From a checkpoint of a small text-conditioned image diffusion model: text encoder activation gelu.
Rows from block 2 of the denoiser, named by matrix and row number. Rows with one number belong to one attention dimension. Each number is 128 + 24 x the weight over its row's rms, rounded and kept within 0 to 255. All counts start at 0. Numbers have three digits each. After the name is the row's rms in percent of the matrix's.
# v: cross-attention value (model.blocks.2.cross_attn.v.weight, 192x128), inputs 0-127
# proj: cross-attention output (model.blocks.2.cross_attn.proj.weight, 192x192, transposed), outputs 0-191
v.48 089:139144163173151093109175133092117121110145132128147135125155122139122087116170146159125145148130137175120144125151167142158133128117093114102112121118103112165132129148150110098121144116136148097127153116145138101166090127135148131125090104162148169141171119155145167169186125167136145113101156189134134133172148101132127135133128149114142120176112117184123164173132140119130149099129
proj.48 063:147127128126083117113122131104128140152116156134117131162130136153151119115196115155113138153129119139121067107162148113137123129116255097123136111106137131118118139107121121129119121134121121134139094130133134134147130133100121130164085133142138101095133133139131125130132156142121122000125122128126129145134115095133097147147134145137136109141197155124107105124140161130121127132125119119135116100129174113126120126123128139143103128147154136094109084153119113147132104116129076126159154134137090124134119136122140149149108115121093114074103093173136114127118125144148120136
v.49 115:133129125116125089175143134087147142091171105139150126077130108142116121150113153120096154136126116125144131119110147111169140112137095107139129165158145128101141107155097142178068076142106166089115120106152110131149116112131045112135132095145121113132166128136143156129107121122141154138078170124110114134144128138143127127123104124146113158124101140141132168127144087144146144102192
proj.49 129:132121151091090127123094121081145121079102095137128131144201113114137145130126091120180077120128124107124131140149124172143132156060117079121110124131141128116126131113123165089072119147114135148108097145111133122143118130124152092142167146136128098117120126150105132101129110156161136106144111150128125159100085163119101165121141139121100123082157130102111111121119103111092150147141156164121183149164141144114100150133103149149120151151168136151140164135131136086121124094116106149123073099151152130137097162145077142147167111109107145170130125148119145122105140143138167127
v.50 092:104175149128156155166123162140117115124202107121137162145126137113116157120127150097100085157123145129099143159138100098113132147128117097151157156129132119179147130071189147177115131093139123186125135119147136155161135127083157092096167086157097120106134128137148115107134112156111123151150130123145115106102132098144122136143142111147175139127114151096126114123127122099133149126115
proj.50 061:146147189145079150162124145144146124109137120176132122117157117134123115138111105158119146096140107125113058127147108156143124109136076138138094126071135123141109110155165140119098126148115137139125142135099122122126109123116132122123113149070081117139143118121167165137111139131118132184128109140133142125125136112128114177100148135103167128123072127100149114176123137111106155105105139142112158197156081101155161101117142125135156149136116147129144125163115099114117134133164187142100101098157147140164114162128150136157148061117140112177145127127097134129142109105141125160
v.51 097:099151108133102130153130147121111141146102143070122113138115133140130139150144099117110108104145145132162111100120098114152108093162138157175170140133079125093126126110064155110125132095123120134114087117193120159118140132114136142079158168153108164148096135112163109112139181136159122117117100116121127127153108122130126143133099114135127102137142091137140166158110102164167169167147
proj.51 063:104126130193160166107125116100113177084170145112145091175130164069112149128095168110128157099138101131159146132145133116121140128146089093130136104161131102162107104103102125104128125142171109099113136111105154122142133157136136138116163110150079146124101138140096115189146120172121121099127145145111075106152143110154128160116077121111131121103173140113130108128112125122154153079155103110109094140142135086108147111137117145130084123152147137128146130177125125095176141135133100167108174134121160139093102130141092135116088120154138108112140136117119131135116125128122155120
v.52 101:137144132097117088120151125116125096162161115099128151084130123156129137108133161128091127134122146101125137115160142111161127147145147121144113107146115141199116093088108153136126125138079150152165135147146106137176111133120132132112118134138097109112144144135151181103125129172117149155118142128126069137148158120150110156185192130127063142100132170121145135136115104139148110150091
proj.52 075:138163132056089101156139099131150105095133135121117130159147111137169101116109104142157151116143115163122128133135128113101125160098242103117138100139129126141127124129125149120104134126094139130122093131146117128132119139115146077145173137116125104127130099141120104103141106157137102170143082139120126107125095147111114134129130148119095141076107133100097114145133098108082116157130156158134155139141110160154096123139094149136140145146179158147140149113143148114103126106144097130155095124173055110111111162149086156133178118140113147091131117137132110158110129120134136102
v.53 106:085126133093136124160132129127127110145111088138128143122120120126101100132131127100118122072123125086134134135150140087137138146142134119141091160121144168164086114143170144131098120123080173089166143117126112129168105124136126154112181102106120074146145136139122145135078110106104113110113140106117138107117109151097107129183067144151125138105133120120125171140168093109151128104179
proj.53 102:137148139055078146164140120121137132092125136134160169111128111156109102163049097187154172142154111103103141148161123131095104120095137109141146105148122138144153132120186143127123125132152143136143102148136116104136102151110125116125090130151127104112155134122126125098111116151123149152148086148139171126095123141124076145137144144092137144105145161106118096110115122123111163160142141139130149136133183158139087134129093161135145139144165181140106097127115109105134121095134149116145106100172119109125141154116089152149130121117116159089110108187103132138124103131163155148
v.54 111:149170092152129115217140138088144104104195124119126151106106132130096110121144152148110098140134167118137116147114119132156099114128113101123130122168140135156103152090090120144128148077077145124125145151148105137149118123144097145112172116135122123130150116117124181148098138154126125157108144118153114143119166136113134094114115120132151109140092125091145163141189127132160155103144
proj.54 128:136118146089096102146129121116159107101122094156186134129168127082112095106148076147178131107152139098130122128132117156118129139085139114148132129144119149142154141121157166088116107133121163120105087151145119124187117121112162105126111125092103099133137100167125164092114100154151136166129128139105144138127112150156094139120141136100121121118110142101105118104155114118088166140126151119113153157130087161119072153147104155116158149136152149133148147128124140093107130096102039127107103101153135130152124141141102147135180125103109145112142112147085114132099148122156144079
v.55 123:137157129173121122186124138080142099136145104167100132107118142163104123104131138132075085120144114124130150125141134102150129129126108083105130149120116154192119118134105137179124090093064142100120148094157126127152123141144063103124157124130134103157144118161117173142120140156088116133109151099161096114156146112134129119149067132147138130134096126113122130130107119127131126123168
proj.55 208:137127145085073155163124140114169114126095104143130133129156121100131137117145086133159138141164137150126080131151140134139095127100129138131122134124126165150165133121149177105112131135132124162126120150108121091162129110118120121159104104119127088119133099168130115117139101125159132143156077146114131139130103148146110160117180154150114096134148131085101100152112129112084145161162147112135168125156137184123094148141084165104132169111175155136129125149097144098139102101132105127131109102156126123119092155147087165148191116099112165144112103152070101133118132116167155110
v.56 096:120130150133122175142158112143134147104096140137135149117112117161102113137121151127146125142130074132122139129124103105127170104122134125146127113142116125098124156127103092085118135130178050113121112083153112154143115111107213116083084099104144145106104123078147105121122117119139112119135119164105131163120111142120132129125179141079091118157157145129120146126111130114086119156091
proj.56 108:100120104158179122122141132140105127106124137131105127127090128136131150102136157091123086135124176128143153110093172110122157132155034156117110121120158138152113138141096117132134118135128116136138136122128144173087123139170142129135129107130140138140132143132115131158127124154139101130154165123093108133136166138139162064109118096148113161094091145136147132085131127136145083109097129149146084138121099096126135169138143111122100094132123131130141158127153107116121160157126067115073171130090124147158121109117145123104106150159135075131153157100168087127123152098067132138
v.57 094:098126140161128144134142089153137102143106164146146169142128143101124103144072134117125169127156134091116146136077114135093093139109106177141140116166106133101176082144107127152083117112155112125101138112142123114143089104123099136133107140116139130122115151135134103091093127141094142102113145119133144137168117082138179099135061149105137117171127137129119100112156143152140116127177
proj.57 061:132111099102151148155112141126146118147121138125121134136132135104129120118150130101139158145116172133162255125083156143153110139106201109132114171139115144168171127102126109112156128141146149136143101114138125093139130126116090115108178132146135121113118136111127130143115110118137139235154101146135110153097140123149119138123109172154096136141175144145116148191125135130113149139171110123118114117101147168110099130093131121118139108131123136123142134106138144118150110106114184112158120127117158090148122121162101120122111134123136153123140127134097133130092120131128146114
v.58 094:137091129087119149141088130110135128157141146166128125126120144134125111091105117153223101148152125127090133114117147124098130123122154162159122139106150130118165122102164130139116182156123101142153157123092139115128141115108062131121098136129135127072158098176146130133144139141154134108136116147142125155141157111163139147097134127138115109150178163116115104067127150114155141122102
proj.58 059:125109104123165125131120123106146110140113144129105141111092129170157125097174136095089107154097151149129105124122142133171117125140058159150109162115142139057141150121124120147153141148112166147149121087188106129098131119128124144102172158129146146122137103118147104116147141080099126141112110119139151125145126114116146087114131143136123123135196113141141142112129114136116115116096105114155132125126120137129140111164170101125146129104108104122134161104138172144105095137103180109182142139113047108143153101113133092114097101130104151156118144107152177109131082125088137114
v.59 088:117121120116166138145085089138100124092131084128129118126144129117123139138148093122109131140121134123090115127107143115147096141142153111135081133136129161177145151127116116143133176125103153103122110104122128095114120158125172113098175114161121147065124083147161089120186109118101143100107154118123163173138168136127110112082101146136105131150143099137144082116153114100113137164168
proj.59 048:107149126164130187170143115106100179110165142131146134132119144122131133102082124099108076102104137120137086122146116147111112116154152145119114152172123128153117108177125117134155110140119141107110160128119139132152123147131140159143106114165107126085098148148148123119121114164161124049142138110151108114128136143131096170135150164108131136113225151134119149129132125139139105107131119117146165138138139097125122109124118135136161092137158149120127105165135096094098123150142178132137146121130195139128096146136127133105151138148123136038099114131110125132171144118135145142
v.60 110:128133137114149155157160123135108201124116124099130142153138137096126141138124109107125145139112134124134142128130116149109124099126144124135110093198133117138121120115129128148122123121175136143117117134114109140122121141133192135118137131131117116074114137098168058160153170138127139119071115116089178143112116151094121110128162105087142132122153141174110118104117127111095126153042
proj.60 174:104116164174139138090094096150107126151126145112117096129136128103130150182135189103090127120103155162135100122115141125132142134164159131118098141113130129170095099165106140114152148135125111104098161109130144155126146133154154160103139126149141140112114141116094118168127136158125104175133141132107079130144156108139151119120096157137108154116195143129129159105089134142159139111112143183149101122135099087129161128121147118104130106128106129144132153122154146114128135147099176135092159140083113139161136087122149118073117163161133114151138164076164136137156162118075124106
v.61 105:124097148141121061135097119169150119131134136082120117149138118088149124125127122171133136139139172157138128106135121154132100141113117134142130121120131125088090132192158131161148179188202104165141125131120097147159154116137190101150130149127138148091145178117133114166134124115124157152121126134093146141150107127119101148115158100121138152129151099135127135139128120129092162141140
proj.61 101:116103132203158129101135129143110111107148131143097111132118134095129132086131145134087140123109107160113126095119140079121138137169119140128135095099132129126093111130068105131131121112100092123122182113118148141093121103174111136115145108150119147138133123104096101150143160120108124161086136114137105123148153106131179130117096101121164131149160123148149105130101165094158126095126108157144077111115129117083190178126141108133070123103133105157161129152111128152152148145126092151151140130085087155107140108120143136107098149136144091118140125072170115139161114125092142133
v.62 098:136096105118135139083147161161134104124080177074142166165126135136146147141136155149149106133125176160083108146149108115130149124165165133123137125095102163113136136136113114095162138151100110128148126137138146151134121126172123110122069148147122112100116193150114115116140144158136142136116110103118105151128133129098160147113127147130097077129091130108084126116116139143104160094077
proj.62 075:120095125169153143103132134109143139096176171141112121153099131145109147106209181126107102130104117133133046144098138128118153106154119155142107111129146130102123138106122135160149142142145126123126130131115144124102133136163132161141217126119148113121156143138123131157157144110129115084101143123142125108143141118109140116121102098141144131148146130155142130122107145125138128119130123118144094140095129078140148096146155116121113092136111113159111160133134148140150161177167074116160170132068202148133148086122169115104108117130121107097132131108140134126145093091112107123
v.63 093:118129136132146067172115129119122126129130076138130146107124137095103108121105137124126145111097153119172140114136151121141136144132127153132122149125082142247132089111137149157125122109111143066149149115182142152127135129147142145157138124150097116120140096117088119136103158127126117117125106097142121151100136110125134128188085125142146142183149158119140129108122138151110103128150
proj.63 093:133129170085095124171136121115124154129112142163152142091147117168127127146072094173134155120141119133133076100159126126128104133115103107160116119139111148124130122122174158111110096176120150152129130156107120101154123145120128129139133145116088131091143109154146138103120126119152147080142077126110126133142096147125102178112172140113093128091141128111113119096108127130076161134137145120102173141165159152163095153126097153156100133161155166121127113143147135116126107090115134122135118097164140090152093173142102146138145107106116131153134099195090125126100103142181142132
v.64 089:121135108163093103060116161177163131158122159156133149174161145120136152136137114152141119134109142110151106119123139169108129132152127102143128126124120124136122122069124152098168184132118083084084131129121128122137116116125187130150156135133146079113133113093131162108111107134133125147129123181142150126136088118120133131171125150140127121126066176097109134147154135129149122159118
proj.64 048:141117107116143134117146094143124119104131121121136143149122130196140143104157140098115130115129126104135143128172148127147142116133253137138121111126110115136151154102140118133109157153127156149137126084159119125088153152110104116129071118137147112133131111091125145163133146133100123217105122155096171117139111104124113096124092122092158100117208137091146091132138134152100120121109119130117121131134136149128121123139138146084135156136124101154137133088111145149122121112178171147140145128149072111140148131121111123137102079123104140137117149122116116130129088165124131106
v.65 092:107136129113120113108106127108121085195109121098125137130117132172114103114117123119114157129094127126118112135150121115085120140106138103143121111103135108114159145137079127130150137121071155113120151089127140154123104139110103121138130144111140117147158136166107182129105166095143110140132123120126100094123127122104146091131094090174188175141143161180150078138091125141085156166114
proj.65 072:181140124086101128165115102126169116104133153127113158145115104156141129121124113137139175122140109145120158120147127130097116096133202131132097114116106126110128132122138137130121176115103132145145109132166107129151113132097124114136016145132154110138150111129117146147114103119127151052142086125127153122126119103119111119113142140127137129114085172097121115155119125110102126127123133121121154132143177135171098093158115135163134150149174137129107147131147111142106125088130060130160124126163079094144140124144105138132135093127100161119104114178095111109114104114163156127
v.66 101:125093127103129111165098120144130102147154141131162156181123127149080104171113127148096128119144098115165120123141171054133155141118128104128130137112123164120139151113108123122100117142110153136174139122101106167152123144150103134135187104121126159158116162202124159161105108120111113107108092093156115118109164100117130137150115118131130124111092151133121090146126128145173141138157
proj.66 106:141130108059101113176117131115164104113105111143149136114165124144109114148130088142162174149121180119133154138088119133136108143082185153124123167143142114161148133139180128100126118113143158155158119150112133110184117132087142083147106164133145082107140126151163145091125101134128145193162101132111128131093113150130095125150162124132110145103105135113095106157137115152115112144136150158124155112132133148146083129108130133105158136160151161110113108096132141120092137084117094120112110115155126108157092149171098149136167123107152157164124129146116107119096154112144118128
v.67 085:144069163126115155129146150119119132132177111128126136115132150129101122123115174121110171111157160131111100144149123092114156127154126142090141159128160082095140108132138116137129151092108124125094123128134136151145116106142141131114100122121105125104151114113128124087130127164182187148157087111124153123120061134137098137146105137123155121148150149140102095181088158118072108082122
proj.67 069:104116106152148117110143124127107126117142107103097123163109155169129115108147143145128118087145102145111082136115113112065151106149098138130135092128106114124095123095102120104137130124144124090130161114140124137128113099153135108125191125134111174117139153125096117158134123156138124054108152161156139139153158118144163124132108103116115158135056086115166117103115129136190118102120136149113090149111150106112137100131135103125090110107094084154126122120144125138140158144181204138126124144146100150115154109126142105108111124097120102163136121101178127145156079150113133144
v.68 109:122178121123134118054105133124146069139097137121122159151111131141145101135101147140134117108121119120111120108120120097131121172093126148120129154089126123111105097111109147130119086112078138082159130104160155107171119122104056145124127111137149111143131140156103121158102099127104102115166127096150104084151149158100133153147106104136131131109084140131134093127152134176155110101145
proj.68 170:151132120067098095169101141116161108138142114128123162115146118182164099144114075128132133149138136118146188153168151121131076140099143132148112131153160105091167137086158153118105122100137136163142083148120108110138149135119096112143174137105124119148158131152135127099136161100133145077134071091110169130113104127119099145121182119111112104140090128140134092115146131106075126156140131139133153128106140173126107135156099144159115143142130128116107107105111126109130121109178140146155109123163134109133102150128089134183113104119127146120137125153137107117112081109173135125
v.69 099:149134123128160131133130133124107129108116138157170139120127126106081131123115108109123116146103118113127135127132101105118128157164114128143143145132095121146152130124122109111153088142076114111102115139091109144095102158122199116092149151093105177102097145134136060134108096141091115164095096120118179116112090134163112109157168123136099145149128158108129142097121128117106139205131
proj.69 071:097133111181168168121142115119116169124156173135153108135121137108113151164092151148099143122107128126133252122115126093137160076161167158109121117119119131146110119159134115134133129162122123118133170116124142139136151149137125150140134107159116157114121158124120131138132116134133137104137152135133091140133152124139164142156127118137149159131168138125147130162104139124164118107133114167118134123151121086128117121104139119109124108159116127145137098135131107124130130162136122106099140096132254153169117151120141110121106149166154116143145150093151112126153150110100108137
v.70 095:193176107159176093163098131153162135150153093109130146125152158150138142127158153125136115101142125140145120175111157170165128143137148104143147128146113119132124112089166108160145137114117162133135165118146166144136137117118135155162152098119121103116160107116074120169118140129153138127136091115128107151133104091132146119162117144144124125118086144068126149115108094137151131092173
proj.70 070:139153129072072134162113119135139137097103125121120145132148101113122127085114102116167165119149127137143172124144116160140131142076086107167144136150126120122141123132131169113115144139129129102109125168102094121120100119136133106108057132065125107115163093146124147114100114134132160130133093119107139123126104136130101142114155118112145112089176157101104109119142091108098135132126149169125174151157098154141102083161119149133133158144157165150132183157124117105140130120097146118114085100163122105119120122145104167138140081123132144080106153119088142141089125109142168098
v.71 097:171116152135155061104140115153161157145127182170152130186132107088107130136147144110146110112129109102130112135114122128119142095156121118114118171139125139144116126145176134163121172157140138142151153155148136139074118143117141116123146112124140107131082115167178120141126132130115096150116129093111134126146153163107082091141178114112070138109101106160133116115113148122146122122090
proj.71 052:106121141183156145059133143113100099071148150133093125137112150122084161137111168112115153115103104162179139143107155127098145158141040104122126114161157146152106115117126135140154142094134107099124152095130165125102142166167112160117115105152105143078114150123098145136130149128145129123108142124127113121127165155123163102150103115139102143147097115128107143089093099126138148132137149151104119103145163091134158160137145166115123107099131091134144151125092141106134128136161130117157141112114137175147103108114122139111116167137159109080166160104134126124119132076146124120
v.72 130:144152120127125092076108136087132107150156144185142130116140132129172123105123165116210134124136101133144123123099141092111133124129149121152120128120098141151108156104101124152148077106126145063110153121154149119156124135088091163140126100129122111130174113159131162163139141119126109090121168143139110129132157101120143139114091087153161135119086123104151107116166127141156131102136
proj.72 241:146143093085084097153114143115140147168139174146118140155114120167129113124133132150131134125135141143136052151150149153124098131079155112147089141154092143085145143097157136141135121146125153119119121145132101141106112144109091130115152138085157134130164085136154164111099153091133171174118101091113170149133077122130088129121139122113124152138134141122090138130151113136099158151111107145103151150135120138159076126190116135143138128153134116134117146111142151121134104094077087142169104123168101095161127106124112137149131114122117162114147118151090109095095129118159152088
v.73 099:142112175176140127162139142118109099152187107121147142117130137127108141115118146154092120125133154121113093123121077134161150078154131142106145101149110166118126094089107153136103111107152095122095131072156129103142114119104130128114150134129096127140129110121186154113089112125122132100148144107162089145167113122147130130150082121094150097089138178129133148115166116146115146142174
proj.73 065:148110150104100159106136151113119128114095120137108141158156115107124135116108119133170145105154109124145129141134118154119144162079187115113098138146128116158142150107150142080089119108126158149118083149112114108149114136124109144166098125127113098132127090150160156126082140158146148155141122104079129162126110144134089127132141145124115095086052151113094144089152105112100149144146163195109159142127126157111126179085085153116140169131137142153122145131132145091104101103121113131115109127140153122122120139147132145147156086073129158094168127138100082128127140130165130114
v.74 091:156191127150112111121096165136135090140111134158129105117126117125138064144120116125149144117135119121112135178126123132143140145107085133146136142145105140152159107104107200127136107095129132082154133145123145107147114121130136140176152159112147171122115149138182157162105134101137138116096127132149109125147098169141137150158086117140184129118087126094132069124118120132131136083106
proj.74 086:160152150082112104138114145168158103142131125142131157142145116128126124156109102137135161126123128104118167138130102150115109152093139086118110166140127091130144148113155124122104127104118139154142135142134116126148110152099149131149171118107156119125157104117149137112119112138142155068146103131131141160093110164118082107139153134109095128129098164125078129176151111119101114128157142199113185131117146142156080177110125147132151106147126146149125155119147187114120107067115046106134105134165143112158113154147099128113160099106115149146138131152080113133127138140131151091
v.75 102:111111154133158152174138150149129138151127144128104117110150120170132112113132143131154159109122123146147100141133149139122130111180124164119112110091096163161104138125117137107138133129178193102146120125108129119126155141101180164129079144137141078096113122130131147093134115093133165091103147144158116122158113117121133122102139120114188122124100169119142064110192114132142159117139
proj.75 063:169131098082113105180117147163153123179116140133151150133139131084104121056150104087109095159126173106107162121127144138147083119079206122114105168105123095106157144138142136114135125123093169151127136138136101097161129141090101132116141119126133096098163121136150127120124092098136141124148111134128164154108158138129104106147169153172151126118207133152108118127127128130115121124123122129151144129121128155143108117122153119130167144113129114121121150105142170158108122098107060117118102135154108121148132133125120123095154144110119163165133148124092099102116137147101140116
v.76 108:117120160100130167078104143145110166129109133084117133130153128139114131129147118135106146131146177117143157139090127154155129128118119106093158132155184091072141126122163127119126178161135098200097124155125152110106128100181145125113104147124101164124124127103110126092153118109111152108162098127134123148136131116135143113113157118108142159172115130166139134120100140097093137124073
proj.76 157:111118087146184103089145133142122122118123108086135114156108117141140157080132159134120156105128127153113169121112124115141157146177112172110159100093128117113097138126098097153133157105123109092101183103134146112135143113142146131130195136168121121127064165106121122144171139143128110107118175113169104127144157098100156130154110110125119123145161119126120104132098143123173115112131107108155091095127154117127178167092162096134128101121107107135130118095170102156123144148149129129149141153108102134115157127128173115112080148125147117172138152105158116118152141137131082153
v.77 104:105147129106132136124101129146123136125125132151125144151127120129135123109077130120149126085136138126141096115103143102071112126124149096121158130123117135100130126130126130123140131087065153159108062101145114145149129109149135097156112164143127094147096121108149152148130131122093140102133126148119134104146109038120127122067083155137152134071162156090086098164096151126134135135138
proj.77 049:139115063083119108139140133169100129101105112123097135107137116121120125116112104138156126132135112104126145150138147137133099119089111124109120120153100127075171160089149093103119154126091150131165107133166092140120162115129122090107138125147179123126161084121114153120119144103171129148117097140114156155130148110119143106157148108141109080120097136102105105133132112127124107168137145158137133106114131178144088128165139132096122172119111104178107126088128159178127130104075078152129123183173127122131131127086111112122132129089123123189119154115137126121103105117083158133
v.78 091:153140128119118081168117128113162083117163141104129109087138130151102101112091136142098128137117098096103116140125112162127168121130114119121104100092169108073096132095101135148147137107163124130122153098207153128167132100155148125136108127121151157143191124182140138129115143136120135111113150117130172125156155099139104106089110135162161142153123158136123137117122154114118156152139
proj.78 056:139109105116102072167124155125133124128113138138117132124155142125121107078076062145131032120115122122118153119139163129133117141108102137101151132099130073115145122160152112086092080109096134148117128140107131123152123123113156125154061136120148110143153110157173159089110129153123145151147082121146109159130122089127110143155160146125152116108046122127135111114150111117093100120123140080127142103122121136125098147109127134169144119145130145111127078130115114142099108108127086133101143141140117136126118154141129139148136099107099125083147117135110088102134154152118109155
v.79 099:141134149175129087185130131104126081121149126144132113111143125148133082124139120117092113085137117124154124105126113077138141116138082109120136139104139150185153126073102127134118118118179141100141139103165120082116136104121070144142173093109104117141133076136102115097118127153123128133134148085091077118144138132123127129134089154094116163134094123085145153133111129138129131139139
proj.79 135:172136139121078123165102145128146110127128114147121125141159091083142107110098101150165106134144136128118150127153116149139113116105220122162110150129161162113152134140141168112111123136132151140127102120119115101170130128117105110143195108095126098123143127112139138139123123131140108153126075118108169145120077123147133167131157147112153121138168134099133130092122137119096178133157132138106169144137114190145095086164106146133134172124140136134129122137139126128136078097107131113134118095161151132131128130154111133154176086105120173174160143136108171128108089149149131102
v.80 093:100160100068118116107097118119157105152147146144126118059163130065133119098107140118103123114114107121121128128136120123130116122102102133127130128166151098197133121099162113145134096115097078116118159143094098132168138129098122119124130120111135166144160109120116115093133124174106139116139162123168118135103132098141115124106157101157082174113119157117159158165128142133088120144128
proj.80 058:157132121085082123168109122102150103090109137133177124119139101142135115137117084124151166132141113151120192125168156119144096134135224154151109149147156135104155106134152149155108109139117108155103095133088119121185143126134139128139066126111117123119106111116166149092106148106139147188119109137143116118119126113112106158113152151111129112149075121125119142169132125101099132141104109099134146118128105161125101159132119148138141165147159155106118094100105128143134107119130170134164100144158160150137120142165106160150123116119119144147119121151066131115114137137164126159
v.81 085:132150080148124123166136110096179119125170117125081131074136102147126115116142121125140114158109095126089123115133109110157101107140119101130129118078107115167107134143133100112127115101137129117150157112129072119160152121094107145143132116121134090152094120142129165077105089114133107120099131100140139175105106112124181104078130089172143120104112133128111108083164100122142140108128
proj.81 090:140165181085109148146113144120151091101099124148134160110151104114145102106110078115157178141141126142108120127119123130146130134103103132148137146141132139139136129112136170116119108177100158147132115144142114135138101106107120139125226127094130100131155083142125140089095136116158158087119132109124137135093108159115116158095156113127175154093091134126127147114137112145091142163105117120122154169141112166123092147143124132139169167114139129114117105148102140100115116120117053113112089120158124119109107127137127149161189109102130134150129103160086132126102129150174152127
v.82 092:128106106134135055104177144137127160105118097132071112108131129127115138128139130113110140153112162090139098123104120096144131120128119126141137134131122171110107146136136127104129147133102103109115108153098135129159157148145064159105091125130120119181122166076133174156123090168120142145111131162104126134138094119117139166156114131165156113140139107131067088127110097105109136088116
proj.82 055:125103141118137136110124150127166123129113115118132133132111146189117145133139145146121079149117130138103064103116076134142125103121166136150109109121136135101139151101103123098133108181134155159084129134174117144109138113149133112136096136139106135141145120103087105159138126157090154202092137118123112118168125118159123122120126102120163120108217124152146100095115135100142137109099136154137114137126082143119143118127141115138120149099119105135135138121129132157129116124097122117096110131126016113150157120129127127124111108091114110198171133102144119145124127166105132129
v.83 103:132117116137148069130119149126145119134146115171117144129132136141156111108116122104103105105151136120131133142120137093143142140121096128149151102085143121131130122119113129133128120065088133087156155110141166115169112142113052165157180107137115120176163111158075159131099134095138085096156114133126117122152154078139127153147134120145174147112088123103131132154156119149148134140166
proj.83 161:180138158088074114170129131096158142147113131145125153118153119106127102109113088170159085134127108105131182160157136137130098114119117141132134148138127148127155126130165123109112143161137154167138096150102136116171123102117123093124180133116121122128159118154139175098089137128119168133117092124137167131127115107114117164143173154125170102115142122098116104066149128114096142146156118138104141129130119159136060114130118145132134174131140152115124090103138121124142083097132134132132129110148185099104138138149109156166131107086137162151147097164080142129118114139157149099
v.84 111:098116155097140091102139130145140177121124122086115130206114100124125128113128104125097099148137160129151139111132159125140120132139082139142138119109132084072130094140173166145121107152112091171159113120117140113116151110136156121117146080128089106135153118134116062139119129148136126151121111107131151123109134143123106103147114085122126118128089085155101144165105124068128148137095
proj.84 104:109122109158125093097140116110077114138154112129124088147135130150122165195122163135129100110162093120111079124105136087123165134151135151123150107110157160139092115162105137150152138135121110085112150095121159115119158137168138113171093131167093155109094152120105112146157167148112100163118171114128103093135133099122145157138112087107130105129167099132133126139114128130162101103106123113122090121114134116131170140127152105152077094149144095112109102126099082155139142165166110132161158117135126144118143109148150134120098144130146104170109152109177153161161128122126091151
v.85 098:133107109119115160086111177100164137147110112127114113139164115094120138143157114120124136145137161132152113130119130107142127142148125131134101141165143088176147097132127131137115101125141073138142126145068159145124108153120214147128185136143117116130082123118179139117146160142133107210122149140133138125146103136145140126129155121124063126101144118153130172141112125125117137111136
proj.85 086:088136159184162145070143116137089151073174138098127101136096148131127108160054156125117154111150104154132113115109122126111161103162074128129159090150154103124090128113081132140148146136144098094127136139113149133104142107141145120146188121143116160136131143136104111142158116160149094123093142124150090102160134131115127156114087105105123144138104122134145150140141141119141117122125122090136130137134139097143147116149141113147100100122151087113120139133121091142153136153154077143147153133094149116108116089113141129134130165161114079093111084126171140146171152122146099144
v.86 107:134179108143124099124093122139133078110130121155101134129127165146140124133088117106166141142114110147155123106133113110120101134141131165148119140145121167175126144121149134125113093097128132101180152101147121089111142123100095122152145116122158153152121124123146116149111106068101072099139160108146123090121136106126130148115117107146163127082111176112154095093118154161140127053147
proj.86 136:155132165066112102157116125104180087127103112141152155119157139133160083156139086146168143151144118113145172122151119134128114127099063118116119130151094114117147136114167162124125102090119152166136120158137121154153095120098107125121102127107150116126140090136160122103099121106147148129146104094086180138110127144123117101126147117117144119142100133124111095127132104108066142139108107117129148144116094169127098174156103163116139144140120143112141170104127179106096116079094113114126119122154164108100121147103093151143129119102136162113116125169072108110091117118124154121
v.87 099:156145113126128097146158121172141143107127146122147145168176076139137147118089131146144096098176125142096121121124115184147179127097135135106133132149130113095130149137139131123120138137056161180174155131085135152172149119158078113143137126123137137168147121191134138117102123142105153135156120143161124111151124127151149137149119114119138107152110124114140129120131107125162121117070
proj.87 044:155133069086120083121095133101150111128108127122118128136139110125131135125140103115141061167106152129132044129120135156165133154094088102120119136125096134147144143127106118089118133138122119096138090112149086108110128094110131105123111157115144124122159142114110121118116132105100134160148084156156160146115108130081106107121136144123132130107165125148092128186100134118087114149127128213115161081139131155112090100162169124149151134113173130148120145116138153139122113149088160112120100124121147105140171123128097102136133115137114130169155135112128152141101150117099163101
v.88 094:135151101136105110177156136110106115118102134129088130081144160146109144107089104146124095109137120146116146112161148105115130145116123140131140114109113150090111102094098145102114060139208136173109096067101137114118175114112147138097147118128106117103118084094122124129119155126109145124110104122124111141121114149121071128122167137125160121099093159121140133127110094154154100125135
proj.88 057:100126147144122155122132147123129087108147104144123119166166148115122131083081140108148150125108122130122130131128149124167145130118000114079119156125108128133143131161131153113122096106113124144129147118124156114138115131144142109109103137125118116137117128134133147134107131143147140082139139138126106106143152122106168113109127138149104142135141098127111155135145067097125152119107131149093138172154070135121146183128100137123146127122123132148180158173123147099106130116105107113094094130121064142119103137144136143115156157137145151101155164124099105119150154091090147129
v.89 103:119154110119106172084146150133173147129116135098136131132171136088138147115155111109141146133136126146129092106126099185138136128116114106115113132160113119129124133119192128108128129138106073180101096130131170161147145153131189132095091151147167154060139118089141164147137132143141144139126111111141109127125093150109124140097127130144139152128149128180132127130128148180111103153103
proj.89 096:084138131177156155084133130131110150104157135117098108121111150115143142195158148124114103127111110138134049125103143099147159144145136114122131120113148095111092126138091098170130128126102086110115131120114143137101153127164129164096177116119137143134102118127114124164141146117118109149094165122142084108139170095108163121111126127125106120148231143160153156147118142134154122104120139148122111116133103076125177113145133098114117103144124112150122142126122122161143126169146120117132124146072171145145117081108149118104102158144137092140115140096149153136146128105102133127
v.90 085:142133125134150113115173103165129162166169156131135122103153118086099125082152164133135079121137124106131099125128118161131131123082135159122133166047147105104081106148134116118137091125105167121121111125145122055148152138149080147129126118126129160146150153125143150132128161160108120152121167120132142112164129137166140104146140134120120100140108137094125156116120123167177128117133
proj.90 058:158103127113079133136158139124145123107130144144149128135141105128125063073142088146115054140129105115134101124166135126113112127113114107132147109132147116109130152106119173118098103149116143156132105127095099126137131116125120115147150150127140130152170109131136123132146160116106134039073110118129180136150121129109107155130137095111193102156088124123123111163129137117093138130094109111106124143145128127102115132153095146131106164113126134118113088146101142119137106095148047134148112160128087141101154127137122147161117107112105133114116085167107155074127116165155116149